config.toml
train_examples = 184686
hop_length = 160
spec_augment = true
encoder_activation = "relu6"
decoder_mlp_ratio = 6
decoder_positions = "sincos"
decoder_prefix_bidirectional = true
eps = 1e-06
Rows from block 10 of the audio encoder, named by matrix and row number. Rows with one number belong to one channel. Each number is 500 + 50 x the weight over its row's rms, rounded and kept within 0 to 999. All counts start at 0. Numbers have three digits each. After the name is the row's rms in percent of the matrix's.
# convs0: expand pointwise conv (encoder.blocks.10.convs.0.weight, 144x48x1x1), inputs 0-47
# convs1: depthwise 5x5 conv (encoder.blocks.10.convs.1.weight, 144x1x5x5), a 5x5 kernel
# convs2: project pointwise conv (encoder.blocks.10.convs.2.weight, 48x144x1x1, transposed), outputs 0-47
convs0.43 099:503446480389453586535498504421553508463476477533497513568520482439435439449453591506486510568545622492429534484466612478515458470518463517503442
convs0.44 098:404510498439499402495559526492490481486517495445481505524374486468506534450519527545532527607604449493450455556472527482561489527529399561484410
convs0.45 110:458530494517475498431499457473460515564504531473524450567548515521425395481518578327475453554484445474516507522503553551506446420586524468467450
convs0.46 098:415573489479515404543553430525540443515524561607526453445429459506553529478528519484527602483483426488541463535530423574490487528413463441482472
convs0.47 107:519411521488496418514474581542452568563433524416576494494523625526421482595531514485549518503469437496489467459487518564556469449540451445481442
convs0.48 098:394383441510465478465557450437570479477577471556495495497518505512452408486407520440509573495509412501499453517518418484436408503522452495478503
convs0.49 101:429531484479501498528576411494459497443597561553484607473481531518534500421533543420560509443571569455461498492485487446498483557449474441398553
convs0.50 096:524542494532540414549455575541487593493541540417595532467407525500434475549466488528528497506511471510474413587420569485556606522514546507523503
convs0.51 101:512599544473523519533612483464441405404481533480506526451524525561582579528546516522474498464499587552545512548526452526436450465449459474540591
convs0.52 102:513486528550457434503513490502410466506502508475531552495481610571452504508495406566562527513466454477555496533428542594498536564640493508549416
convs0.53 101:523460505440517376505612533505545518521522499472505550491505536478544495540503497590574589508651467524492425436529512520423495536550440543505513
convs0.54 090:488482506486547470522480456476510488443499498631453514478497520531524559474537395558485587444493556444562482448561505408384534476439506412461550
convs0.55 110:531546582452538580492532479412534486473505502459443448526556452518437503457525564451435386590492447472497594486483462615551501502501554478454494
convs0.56 092:478427441505506516596528520473471589527438500466571563475499495420574514601475465558441485493495491592461518424479581420526497459428517492517579
convs0.57 096:498485556575516542447546436470551509548506410546447474420517512503500440451511415365505471424492463508491398511429504480439484580513558547501465
convs0.58 098:489522493537545523406479471417620551442518526567561405557476528545524434400551507434432440523501554508499575491517529473536570483474552499545487
convs0.59 102:489447471438539558553541464525540490507525544403513405461582532459498447475478477489520463486585507499395614468507521523478520548404619489526513
convs0.60 094:494560398537531540538547511411502541455554507550503483539462401519518566579416526449534542450461503450552437575508494432471515462414490430438540
convs0.61 098:403552491457509494505500328493457453564542554530449563492500457506529475453549566408479539466539453445448463489575448498476449457466550447476488
convs0.62 101:411547410504554499516526469485484481450487465505496633455450409498545525572460504524554514483584533496562509480500417416441469538426421563508516
convs0.63 096:503552453508506550583489458506511479453534454526477543460464468452465524424474461487531487472631559504512577484587463389424391561467486433467505
convs0.64 095:516461512526450496413567503383551485522562433584466467456508375474463489468485541452527415510456533400508466535428520451458501524548548466536456
convs0.65 089:472477455513543557438507489459536506528488575549563533455400391527483559468466503452573524439536522510512455445544412460504438525434514411388495
convs0.66 094:531445596524485394561583523583497459488545504467571500537520566492649513564434477533508538467484498451438450480491508476500513523547440516463414
convs0.67 094:494534550438451455498502432466556452537496481471473436463539484502466416456587553482465463474419471441503565614470477565499486543526659515492485
convs0.68 101:498432583602552504474527540568517607518457478491570468494433563494501475594459399583506448489537461509528452513515523554438470512549539587526530
convs0.69 106:525469518573512437526552466510487442565606491537534621439434470545477539565435537457489575548579443528464479502528471407461505501542446468446551
convs0.70 097:478541522514533482490497517552495518491570473453572538485382508484496491577471504521478444492466533426527394527525486485498672480600459513562429
convs0.71 096:389501517493473482498480494505501531549523440541547522498413410435538475585427566504566481425544478447436508462613470467526593520522471444565526
convs0.72 099:557456542508508484555502500447429588566481513413569470443533554450505516525428539422421500529587518556440542485472532520609478431506455467421506
convs0.73 104:407526475523450464451472426411526452594524444515455389541475478479616458461506512436468450556438533504503519510449464511466515504479566495480391
convs0.74 089:464581491481492505577534485553424503450448584452497510491446552515511488571598510518542603544481537516490549430528597621565456505550544494520505
convs0.75 107:498508535434405505474512509479492540567504421507400542527479603549518466483466509405475409599542480455530535527499583500526533518614520514435472
convs0.76 098:541536526484482495475520606418545468467416503452466518505469457493469544422585533505475496539466567472458559473419563532584450449436495532460628
convs0.77 097:514607378472458519462481463481529413496531490563534478468538446539565417504514454457488491525492476359614555437467470460517491493514470511553528
convs0.78 108:544444593491601536602576588464503507459486549508509464544527535544507482537504431509610591507476518539510574451497377484536495530472536504489526
convs0.79 096:500420530507483514429480542463511512459458501438541470576422471533449400519582498549509542479397394558486553538432474539469450534559593543510500
convs0.80 099:475478476609571550470488573496455590496499482572489531537501464514497503463539465458470550468456483523629607452508433422492505581552475438430490
convs0.81 095:521446462478442425506531453520536461461522443451503531428512481526560450465518491602564553342523507538502482561438443505480498600547471553566517
convs0.82 104:541426539446454446524545521528479518541483462446583538454490537447627592548514446580476502498539535503481417512507526533539505545622524547566447
convs0.83 093:516421502468488545500506520398546443480589489476501430520542540412525478402513558456470452514512560511474530576486567539533526491575588459620502
convs0.84 098:446476452488485406513521484518483504504535461378462491500479540477473543506472535451469498646488380508571543531478534491572501491636487558467498
convs0.85 098:527526473557541513523514566489421564535485462496565569481440461536440529569495533478566488511426432469642445440512498534512624449500490514423497
convs0.86 095:418538572510397487452589528500644424584541465494532462477503442531499458460423499486532472487496488427519511500474493467430463519599530553509463
convs0.87 109:526467455497498480525543463447506447506488559518534552418529416552434490465544520489558480401589494514418498498513443451404397476477568422472579
convs0.88 094:486582460518535473494422459460443531487510410553466515518477485590527535404448549444491445477465483475534529412482511585518431461492509376413536
convs0.89 103:446513399414515570485443396512511427515536468564502606600492450547509528534528483491411503490538416505504488462574493486497444501529447473521581
convs0.90 093:490459391588541553493452467511470592498541554470427433595512487540572459511415500501560513450482486457623557517546442444480497466503498452500467
convs0.91 101:389450462497477513500512454547460514542461494499460508451419429525509506581469490536613630545472495519581414451540485440495446494436486557519450
convs0.92 107:467528534475460459528531497541500511453502551566467502502400545597582589638501497543558502473468479441566427418570435460505521497448455524516488
convs0.93 098:474493483476524527461425467504559561524504501401464388481611536476490482478454526435420479558519504593450509517466552574487544425552573417531488
convs0.94 087:548458401510496471452501441540521517498559468516450510420524352470546477593453467501516506460577452433494455519529445368491488463502432501486524
convs0.95 104:473549507453446411564471562535536526456504541510476530458510528413502501504542594429436411541512572523418457556586570562564507547442553520505479
convs0.96 083:520552543510524485553550424498450499594499538436452540540378503444495540410530495584623505540522460549558502509546572492464513521538415529533483
convs0.97 089:435524522520413418464453378515424455495518490525535558480464487539564511520578458512544545513418529392503459433552493445503519520431466486404480
convs0.98 096:490453513463487524531522448562519479501468462552493447407581494510554442398532482392465465420510447564401521497486533475461439514431601476449455
convs0.99 096:605549519557499470536557543430570462481564441430544568481483564432501560516427489540560555472620489574522455490470516516430441527463471501455495
convs0.100 112:526489420450409498484516507502432486470499431518458494436554452582521403496519463417499539524481506391642554487533500519510439466464465576456509
convs0.101 101:483548531457506424462487518456432460570463517536536450529463620557501524494485509472418546504512482502423497515426597539543456469529411394420452
convs0.102 106:468474546555493416549591499553486549534464469398520505487485523428517522582491447485521617574498422498487441533430559508510590493462554573544492
convs0.103 102:601504386463533482549462569443522516415487599488489505526528516508518485425521476423480495521475535553456602602433450504530430489437493478509557
convs0.104 100:561536584537616498578499481534434462445513458461447450471511487485510528516479452589558605487523602527524520490482429546555550580537418505501511
convs0.105 097:514515509451473546555440482521480567468489506501484459464488528515468470431482583470426445539447614540384490559352515518488524447521599479486505
convs0.106 105:404599454503441457445507418500519425423536526531500591512564523530597577541553541488549476497449425467474455444581476543462474515462543497476514
convs0.107 102:554462495543447486496490520426400509461462546418515444521519572578471463580502544408510443551484462511491572494548513654470454461512480534451512
convs0.108 093:447424441550530505511532478528510465449521529509532524476530508474494593509485449438479481453573412574442504465540492419563569439364417543515559
convs0.109 098:465538452557438474491587466497568478492624520476516551441412509482518522451466487512546526518532407476534409531546427463449560532486430549600524
convs0.110 098:527498533461497532499496457465554423489580492518522533459380404444539495551442492434490542491476472490458439538523479377463621514447448491581499
convs0.111 099:541466502438424429515503496505509422497520511499497451468567556488502499363519555395441513532473540535455545598478492517610508577477534536487417
convs0.112 109:483464538497564444588592468580476504559469503398546520456425511402547582490500415565497577466579471502496412501499524492486459565510483527525504
convs0.113 107:606493520510470461622499589517477475448498471527491541401537583476484503522492399543486575536536520489491470497516474479511551373468547485524600
convs0.114 104:503484492482494534547503504496499550462499581426532504595517531414496448465540589476417529482495454527409506565419527605637537464520482552496482
convs0.115 092:463403497526479505513511486460509470470543442545587498451506400528534545600472457506530579493552468467500410474592505468383395546510538501489459
convs0.116 100:537507515599571377630496469552449531525412508460544475457463587565488550596475472531478485535515502539499457465497468566574512484521459467526479
convs0.117 109:631493443545505478475380627474546522506464461511547483504576511514462439488518445462512473493497513525569567515427448506540608499436528489494556
convs0.118 094:437425413444423426379486543514453511600485483516509469568474508478519513545436531471416505471452391527507489464532500490499534508576485487592456
convs0.119 097:569421506535489514524375465534508563449458532454469477528500550469470518454548479444478445477493524574446651498451542447500567518438489518570574
convs0.120 100:405552518561424508481493488384480514583488444483430522487484545508568407471507531485432482505401450435572533530460508592502516440505491463428478
convs0.121 103:594493466552562432556501531527515527505584500522535498459517444458440464494491434502575509492526557480552477572580382371452478499481492423560493
convs0.122 089:535503557476479500511538447528476510400431550561514507479419438574548556487458435588500579464415562492533561411516504564540472512462461537570564
convs0.123 100:588532474559516508523483492571384490569489517418495550460441536521520555525418446582503607494531456614538522533405498459489530517486460485530527
convs0.124 104:541482492519647467548484465536495585507452490488488568509509588454442532456539506580581519438585538533483514438446427505475436509405443488476483
convs0.125 105:515536505593618526546559540549443540458481524443564521494520511482472535577489449523582567462497502588502575449555426539545445515417433546496529
convs0.126 094:508413431539445494577390523580447522504438504398436489582520473468484390501556433471466522469496507550515499549484547569502494410507516518536542
convs0.127 103:522484548456420480496497568398517501439541415457561503545546510405569524513405443443419497540446460522498535551494557540505580472585519552500537
convs0.128 098:532501505387513491467535547576520486426428458483474490438506429585436549488598515539488470433378561497504603432495498507501494485460544512443529
convs0.129 095:408540490529416472367573534473561455475494516585486482432565426572512488492523452435488531506439538399456502504497515535493497459513499574413504
convs0.130 094:484596508475572556523537523451448498450426546562497492485534532464519454438485477420469383565528548475435591433555504530528425425448518440479506
convs0.131 102:486446472564516431548585540513522516415526542458569493490511495455523458579467469608575554413539479515501438572544383461460510531452442525524502
convs0.132 105:494469583389529587523564509451515535487493499462486491606465520483500594480509506492436507573565529570497416477456543570545499413476484604477528
convs0.133 105:522491489523474516518464474444504523498424439526459429515519418549538423529471509388511524432361424425529511444482474488546467501394493499418528
convs0.134 104:487378504560418441492564488531576538584570490441578527577516429467520484542404517474540548474530430422511506508482492496446529547510522524574543
convs0.135 095:544477432537544484418537590431490594533492479524508462587443428593415474446468556537497537373485520542523511493444477488487449514536443479466530
convs0.136 093:537572504417495576438517497474529553476537567486517494533505521441436574515486474555433477586550572536450479382504521405415461456486520516512416
convs0.137 105:563484566518490538419381517413450509410416533543450449499451544507493515509480575474500501488467563495480642473457487516551533477444504550529563
convs1.43 098:477545543578608595536575579550524554548466469456540534505508488473460489497
convs1.44 108:452437461525494499488445558459501514548550486431468442488494413453387407492
convs1.45 104:438469500521466485542579506520554488522588600498411431505531430471483420503
convs1.46 095:512415570496502497478591542431561484536464436398463524563476488480578531504
convs1.47 100:594599561592521480530558495477509549498498546521493488484459479430496396447
convs1.48 085:411453514490461521493473426461585541535505495490395492450440489523517583582
convs1.49 099:446482540506518474472462540553416441500532526424491566457545552539599497598
convs1.50 100:540572507565551448534521442517507553534463530458473458455425438417405461463
convs1.51 105:525570480510454555562490443423474426500443411516570563467472544469548479568
convs1.52 100:528522543473505437423452409428402426475436460519493470500514528546555561519
convs1.53 102:451451455518459457471463466485559539453511461541442486519495482396391422432
convs1.54 099:497506530507470446487524542440467436439432406409467434460437420550467500500
convs1.55 102:440500445508560472529564592552581535559549620506538457455470488477496479497
convs1.56 099:414445438404460491501494568570415505481487482417448525450498502531569520470
convs1.57 089:505563425452461617512490514490562484567503512413524490496505430438444464431
convs1.58 098:535500493556584470423485450516542475510586557466429422432448422465485507472
convs1.59 103:509546443556488488458435490511427441482460573444480541555535436492553586587
convs1.60 112:479446407381437512489515535475453434479400408498515507501492522472459534514
convs1.61 096:572543424477518540538513533533588611478460523515595504525521483510495499601
convs1.62 110:473513430501553453542506459561395432510459471426489445465411490536568483453
convs1.63 089:475423427519551526553554574550517457476587579456507450420461521490436492498
convs1.64 096:436526464510447508480523551556372440518460472567497494593573555541485524500
convs1.65 101:451510494431439432498442472395534466421480430548485503504523590473560474541
convs1.66 103:485536476506554521424497515511406456438481495494440527486493405405459411441
convs1.67 086:564507543530422598526585526485515475499564447468419520558517465430455510438
convs1.68 098:490469527462503459427436455432390489524472490429436502566580513475482570541
convs1.69 098:476530579569570437556500514575409422505480434549488564503523478473539455536
convs1.70 102:526493496438535473502499400421393497546456412428476539443508469472540461534
convs1.71 095:544497473553524566567587573530574608526500487512496468572466522486436467451
convs1.72 099:603548508461528521493459570496492533489562604528600560510496439511446552488
convs1.73 104:564480517477461443459525463461476452489470517482554597587648495492508481514
convs1.74 100:541448416504530539549545560494446475415407409541463518534462431468475496480
convs1.75 104:526457472540572419440459500456448456438394469529551546487442539548550461532
convs1.76 099:444408412528480435426507512533456470442496428527480481559472472459481423428
convs1.77 089:614491531509399573532506459433442437468424541482543559473508490476511466461
convs1.78 108:433499481405393512479505437445513535558514544497452510444485449441416476445
convs1.79 094:533542547538484433502470489523524577528572572567588566546548539553522444446
convs1.80 098:575564484466550612507520513565484472492520553598522522540475549540571559545
convs1.81 106:526511499537462498451494521542401377461448434473467506433418447538489440502
convs1.82 097:426459464492490444470459444480468507460449441504463502579561398448428515424
convs1.83 109:485465514536526543433478484463385382491552558437405505512525451484501475494
convs1.84 105:541524531480519503559525571574449487489516519509402484473454402445433414445
convs1.85 095:572493571552459556487473490422503515472460479481407407438441512474422446505
convs1.86 101:545566481509557453434406463428505478554586517461470524579554446511529502441
convs1.87 102:479522485564539516477468528484484489402465406495530556536540546541570595589
convs1.88 093:538525489514530566518462481554410431422429420485506521409425490532555519482
convs1.89 101:485558509532605400453496433548465437478454434506527486411448509476492478447
convs1.90 110:533470493510509477422421510554525471501501479442548589634593481519489504540
convs1.91 095:521470492497566566519465585527550522542514444458498473508528400427442516611
convs1.92 094:506558579457481613621504459433519535549517497439535474521488465430489499485
convs1.93 111:466459402525421544482447481455591534534483416522548438492451556496449463536
convs1.94 107:491531488518545396479431523457402505438499526485453489535474405412435498526
convs1.95 097:572522544457507582612564567552468483456449532478530433507468587514494515473
convs1.96 091:446538570495453575540455529546449417500429488569557522579509492462463431455
convs1.97 090:563501470405428409485458523493482500546480435546509484562469450418448461430
convs1.98 096:535457457391464589523436511501494481497534517476429461436488452395484440465
convs1.99 093:464439439458546467504385426445518516527514548435465448500466554527550585516
convs1.100 100:613530514499435506543497506442594524511457450550504516469410549473444463423
convs1.101 103:401468518529505467546589532551436445475495410465480460446527394521513499470
convs1.102 103:604621560529553464531532484580504488503496526428487445444525545463457539488
convs1.103 098:546528561507511511491520519535444449438497464472406422500458587624517519456
convs1.104 094:501489532554523503475578580534481533481545512539530611542563405502547587513
convs1.105 100:456503405417537452487455541523401502510538466445431460438444434528537531518
convs1.106 105:511571530464494607551472486461615507512449412470513486486423539563470489527
convs1.107 096:450485485516465536617612508565437515471504582503520491500404481511446480529
convs1.108 094:443531441495464473543579594611544458540480514447503464474521507491416432475
convs1.109 101:513458536597508552582560547505504549554468440495450399507535542495444436458
convs1.110 095:570595539530463467523496549538479476565549441424446483450511479444451428425
convs1.111 100:466479525590516453482507493535482457430387430543591507516422493544436507473
convs1.112 120:509488518442429463484462421429498482499470478438486488521513421404427396467
convs1.113 102:554490598546526531520518559549525550525567480526538537562625469455459552524
convs1.114 103:430403419522497459439478503487507521517467502397393514493571474511433473493
convs1.115 099:467476476494577514524490517477473491548523595497441523486559401398471423427
convs1.116 109:467544570508523432448479412454527464436521498483443520414483515594592514486
convs1.117 107:539452470457478530556514577496448513508530560529570578551542388441462511435
convs1.118 107:465436412441442386456491533502460441452418460536539545479544518492525539470
convs1.119 094:491449453495427496422518441475577489541538472639536458500521574546493529519
convs1.120 102:552484527466449517491483484525412454440434451486569517602566515591540560501
convs1.121 099:435551521467535594628599529479530543537516467518498503557556462462532481511
convs1.122 091:560578521432434435457515528493396406447467457486539480467500568537502473531
convs1.123 100:506612586579588449481435479494467466508494478513511526520509465573496587550
convs1.124 095:509523472474524440455564446418365433573508493488478441521507513509577499458
convs1.125 097:492590598563536518571478514516486447501511479528534552557564479456531617528
convs1.126 095:444467501399442513428477468548409448489410481535526531567499531558530527551
convs1.127 117:576583563518580530536516518548429418489429452529531462443497554530461473455
convs1.128 101:451514493526573529461543485546392381468453450531571571521498438504487505514
convs1.129 107:520518475494549429547443568477428549497574489390453511556524435495437475448
convs1.130 094:553542521490552473523593567587460500588521476501444486419428572465496529494
convs1.131 120:526475515524524491427506421426503492522478479516451485470564458404383410476
convs1.132 093:518474447534534427526545537565493501486441467448418420503545416412511565533
convs1.133 093:427465473448451461449488439413447457489465454545495586499603493507545518562
convs1.134 099:486464456468448471456464419432490484527468455411467550542559431465575505587
convs1.135 100:560467458503537485527417433584510475479425506564511501459583569479481498600
convs1.136 103:478467431427464460457503439475586599569564491472468540551521476439558536511
convs1.137 108:453510450462465422474432460348505536527491515475516447413505463464523520463
convs2.43 094:488390511458576516573424596488595605448443456442507495480502539501443477541459502533484533560468520466475459461480562569497441448457416454477504
convs2.44 154:452474568565488581444490467598456427480518502575597438478536556434537568479542470533485480456474494573525434472540505538607553468475562476500560
convs2.45 139:557610471519506484540447551526514525411494454447476520473523451565471451466443564539520467596590544356525517515529504497432413494509502538547506
convs2.46 113:483548451487543426591480539525555499561503545492477504529443491418493419531528504483602579517485489605438607511495446542419499512549403486506479
convs2.47 112:529453531603410412422563471493470509563547594460446525518511466479489603541503487489438501460490466452479547441528536488503522391602464533503487
convs2.48 100:512479438531499429518485391568588447488503498481445562381480497471491382471498499481512514518506599483520508522561564453425512506601481435500456
convs2.49 083:516417493511475506596513519533571487463510531490525580452519563461468493515515406434567524444484503514544558470471535623449390413420458471493480
convs2.50 089:554490538557466543524488460559502439448482543582578486539488461462426534540498557487441415497484440442446523501511541490445594442378562462462426
convs2.51 086:456510578507475548501434477565408476482564478493462559571572493453529491499436604491514450526536505542427548582492504620468549502466539503573575
convs2.52 091:489466496463451426509467519424566534498399485406511489508450477548489496542517456475531438544369489479460492415513490399473472552536580553588485
convs2.53 092:385455621591538557471476513551532459426567510580583485493553597460493501486486481497447529534527519583511486460514552574534525507464456466497552
convs2.54 076:539472462476586451534466585502509502561495484556461543538521423523506424532547450502474628567595506430504450476529521491523472467498486377422453
convs2.55 122:530567469480549469525444529491430616454513475601453486549445519584494391565435533492500542521556492509469535496486501576536406437484422460466508
convs2.56 089:534557505478466579534577453486514464565529436505484477499559469439542545431520508471600584509513494406472475571537509522536634459600449483527503
convs2.57 089:505461422471383466472484498472509472576488463528529506465455426468544601516458475483442382469469480488451480469360505443501486576526571454501487
convs2.58 073:552523476468506434647471543579591510490514512445427508481517460567511476457560541451546566505566511460416461499551613477449497507490445466523534
convs2.59 106:480563540490534403484476535450576520488464509480438558506485481484528487573494470489528489473615374480408568513507455516525537400406474490434551
convs2.60 099:518536505480457538463411525497455452450540543526463548480472523583527459538486449563512550459447496519476612468590487543511429456516435579521644
convs2.61 076:530482497464499414532476431456475570602530519511412465471403405451521433558533547558456565487486423510438530470409517547499496447546445538498486
convs2.62 093:492539521481519489498447481472569488491587566551497498489488420498416490389551555476531529571551510475528429565485525490500529636521568405488419
convs2.63 089:475533515528471510473546490568448495370530489581503469503507543542482410549424565525508383395499471531522462584457471479544551473507478473598527
convs2.64 090:472521450628479540547490510537383447415526582527503490477449527520486526493573465499536470459540533540520561505480513515529422558591564534595435
convs2.65 080:527500562584489551484535539516421405471540589474494485516461562417448518505528449497585512456569590494502567426549423556493437467492540557447488
convs2.66 071:487526587478530611496500459516552472427478484563556439462524512515514559441570495501459462460558509584462473501492513606522537438390485446412440
convs2.67 080:418543550473494487420475482533491410423526527607474509552394527537462406426450501547485457555550527484467525496497470504530506557526466398494413
convs2.68 134:472519449443547465508515557468590553500448489460435496517510417426577479474536526465514466511412433463383440560573466445423506456572517448492528
convs2.69 100:447483616505469426470494472581421497484535613444510558504467487592499521531544511530401519544467397434522546565454523517494481549552487447536503
convs2.70 069:570464466555508529423455470491512508522526486490518409519566412487464515448606582499476467447467598523517493381497492545467599469510495490402526
convs2.71 075:453497594492559473498509530454466505510587515607413514540535480479539473600500447559515533477544443602446522519375471528562546521512438509527537
convs2.72 094:413458505506491413535453498548477544652518435472525567551525563540460503524476473518441554529458470593470507460527554562525606496500494432443490
convs2.73 122:470457482483520562472532560497467539412385508550582422475465537515567485581450436522396435468409446476511476521482456446557422487481503510473462
convs2.74 076:640589534492500506493565418472411612495559546451429462449498424541529479532522480520528573526537481457496470546489455538505428514433456538503477
convs2.75 092:374525434502508477522519451465529595595451450458504549495493500543556495448443538439421520454490528456593443471465516476543560494566513472543395
convs2.76 076:492489489452473537574477488531554470427467441454569584473458481522470528468464468549412503489443563448510493454533592441385464590558576511508571
convs2.77 112:481493556436531544465495418538489591466481518558376488423504551465636426542471529489457486519408468546465518468467491448511484425558468541531521
convs2.78 100:559514432392558534525477486514600544480471479509539522506519511449571467496459523377555478501517513491459438608538426502487558582482435426554521
convs2.79 096:558526544541474484326488557461423516553516493562470491511536464479508532519544486495519583559505470570361522507517478518548564408498479479467465
convs2.80 107:520555484556547631430561452566474582428462428501532498431474539555502486500454499480492480546516474528529470426462557508516488463593399540580477
convs2.81 074:491529525443550491461537539506539409439463557542565498542512461486424469431505511504546528494482521340533518615491402452552441526504480453481447
convs2.82 108:500527543440511569492515469571480483498493485572469478473526471381634503493516497561478495514534496592451445504503550551503619416482471494453605
convs2.83 093:552589549497506553544544514534543497417479530510438490403438561431493413530579534497591569489488447505432495506418468524444462456499436537567542
convs2.84 098:467443597471485525445540524620457492472561601559502484424499522554433545515440561528433515468539496464501519513471575539552436497423496499603508
convs2.85 080:567480524528509560625514484445560539519419458481485410535476501395450491531474447442472508495545528520473490424531566544473521419417495485410567
convs2.86 107:529527502485526545559514552488495621432413449433571471482556423495492540498463404550418477466494491407567415511500548455502440535475531462561492
convs2.87 132:556489571558447428524499475536463488520588612519464498500468476498450481470534461502455624450564539467568548434552559571444513461547437435488464
convs2.88 075:441408601554471468487465462562553468543498533521523552567552610449515522498435425492469542629537442523562452465460483486572539468521504480488531
convs2.89 094:427479581505540522431490515562484366500551620511459511506483465446475548430466498475455479585557424446492511579508502556562527541502499431543468
convs2.90 097:565510490453540587488463486503533615448459462573534535511401567558519412488451480525545511521521569472461511464533493511504388424444437441551528
convs2.91 089:498492599411464445586482447517566536574511523491511586521457497476541466568450415480543521486550546549463472393418539537418535478527493534554535
convs2.92 091:456453514544491450557447472496502490509565467480392556438502562484573474563464547389546565471528520513519577455433475555464530490485425603510577
convs2.93 105:493481473511501550487494474521568488505459449597519539501555502545549526372479622594458421466500514473527459530517499490586540497422578429462436
convs2.94 092:487410542440495401581481535460496509481495574503549568576528443514378507459539515495509515454483501396506425540567450461509563551504586500463524
convs2.95 123:448415550551464525541551472509524516513554441402526501509527518643475551419487487452381485465530526432562460566515599512463524524536514486510515
convs2.96 081:587492482426456448527502500470442430506474538440483602464483462573479478570553456499509591596468440518493507528424456425440416526529479540567534
convs2.97 081:505513544416535605552526544472490603451435433538420490392413490480510431564462487446435517504513449498551483441499553499552446522504469451443485
convs2.98 090:457450456531455466386430562471485448473468586491511471520440410480609523491461543501417400536488445497494435531449515493437445567497567497502502
convs2.99 077:516522394531509510540496551422593514592501452514416513471558414471506457525545494468523502570488436496480511455589581474456476439589464558470433
convs2.100 122:523521524447519553463539482506549534536477423562501470473462533463599478555569470491539542538484513602424431398482522518507524357493495556426542
convs2.101 115:560538511400583471468554477487463511428521568483492487535561520478462419543547467494548513474571513494434508588565388535520471500489509564450620
convs2.102 132:385445493539418465491510479593506493569515503512580444531519536541519555554405575557439416525493432500482495483476604537472482432466556538506530
convs2.103 116:511512508478480502599603494505508476446514491413545534471589462533539526506472470396402555458541513451601445565554526536460572528544465552487555
convs2.104 094:477505569419431514480506452589528461406490545467518621450461476544475536488515540580545493537484495540485515541473521489386470517526534449627551
convs2.105 080:492523509502463537499589559468517517437515501420496487407398460405621455535510484507490502485423512559438592498446486472464481498542475556532602
convs2.106 111:467461538533488455463474462481501455517618522534454533552451595461475477519428486440571606457536491559439615469481488590502450473524448544514560
convs2.107 105:505562501466490482507586542567498607442561482574456573445486521619465474454443602495441510517567447492516449512499519517480460454409472454543544
convs2.108 097:484592516397541513544564509484450547529591443557507462541632498507435560477410482500451487576581479489487495573462496509512539500450529443550536
convs2.109 096:486479594494481470499519431483554477495564512548433529472418489513479472648501493429545565531530462503429622508379487503418499495465494499508500
convs2.110 082:559462649401552491538503424521512510519457551557496520468399402473388489565484517528485460522507437491450542548476434498470507444482480470510478
convs2.111 100:481459494481500405479510475512470466465543542470484521516556453567478536452471553441412441540552473447611525624497519464441538554551619542473529
convs2.112 135:466451490571469593514507489556475421530556455535583469489516543471558564442511544517513515520563535563585451470515590574518586460473512508438607
convs2.113 091:436499571539406411539495545557487432548506555493563493483530521409527592560484522470445398513438410575481586491470504491446498477522507505556496
convs2.114 084:542554498496489507583517578520509467468424422431445477452461455468408518510473505544526482464404472484576579466464479437372437443553478460501526
convs2.115 079:455513410478477530523441540463483482493368358508522422498616540531559521563457472505513427483512539556573478585498505502533493529530544490528514
convs2.116 123:476549450509498522501449594487619475521404455452533517438484494534546431509473567524549436547483459503534437513459528387411520559513466522417455
convs2.117 115:425548512559516512534448601507573529573461466503511540481476525488428490517525516565488496588401454588429569506471476451472400543519458526582453
convs2.118 088:538560480497526510462481580487553467380470512633541493513512500533562408460479533424537429470497522540466489448550437500536561452432498497390509
convs2.119 094:370528537411427503386521499482454457520576539574501516617459510583482522484490480498517448508471431514532495561533460543546518560526561467541468
convs2.120 112:394561542499478551422537458529472432450477491518536410522485600492450520480482514553440481442411503498537474569510452383530508495462528513549398
convs2.121 109:453530566509350487479480450528490490497533457483479540443416512535542477504416558471445517606520465495496538508472569544399562458543393504504524
convs2.122 068:487513532481455523479480511518435486435637501544479465455515593489532367518435477472519510527568542510515530470416484508493486591445419514611493
convs2.123 128:399499449503442503490478487579536503504423474511436499481466488521604503497500550554454385584436355485450514544469530420453512492531498482483456
convs2.124 108:532496449480543505620506603479559539557458521455401461451468433431513425551524540484544547488512482470508438442496553403531550532567440549470478
convs2.125 098:394476518537443476529501464662484505508470476523426569442501539511515489538514546542374446556490472559540516501417524527493509487586438486555514
convs2.126 093:489523537409583474479559482552594496475463478551526493511436536482548479542483598506527439547579450497517505569372453498502517509362515468513485
convs2.127 133:430463547624450519537537506563425502538512509489539428479570568544475555538446554530425438449485483552541562533445596503536518487505502593561473
convs2.128 103:474521438547447482561461468445531446476484523517440501428424472594532436452446570509555538533538527476501590503472621474457506600543449544520437
convs2.129 086:560424548416529538518501440498515526433477392477529468423484438619484517584491562517478477511522506525559498546407564507489559589429519467509513
convs2.130 086:542615428484547511462576462435487544392557487564465558519634519547526460542540449490487485436534568525475475555554537516548537496524508464559476
convs2.131 085:527445490590525544539529479522473431503465528472620447452527522464402569456508478496559581485507506490602514507496482600598521499394518528527528
convs2.132 108:538493522502561437570578550394502604396441481494467527491523495460425500542551435435474489498479482445365516512525462492478456428458523514534471
convs2.133 115:497508474463508586525516481486509458424491467494576490536570559460421512391520452488541421440483533464485418546532451492574575559453618448492541
convs2.134 127:554514424398506462459521569458525517481430513505524535471596420402550444503518465453569523541470518466438442475590413525464535452538458491467565
convs2.135 090:525605535591557551504544427511420578470495442628493506467451569490479480538438510512525534509516563538529508391506518506544442470526512525557423
convs2.136 083:512525459555432442488474427523405382550452530554546538517541468406485592508518522506547485502429513482445539414538512430494453514579475586514487
convs2.137 083:575476431520476511443439482534499508482400500498519480471623449440514443435569477489472446460450523541490490554536505428432574509458547397418545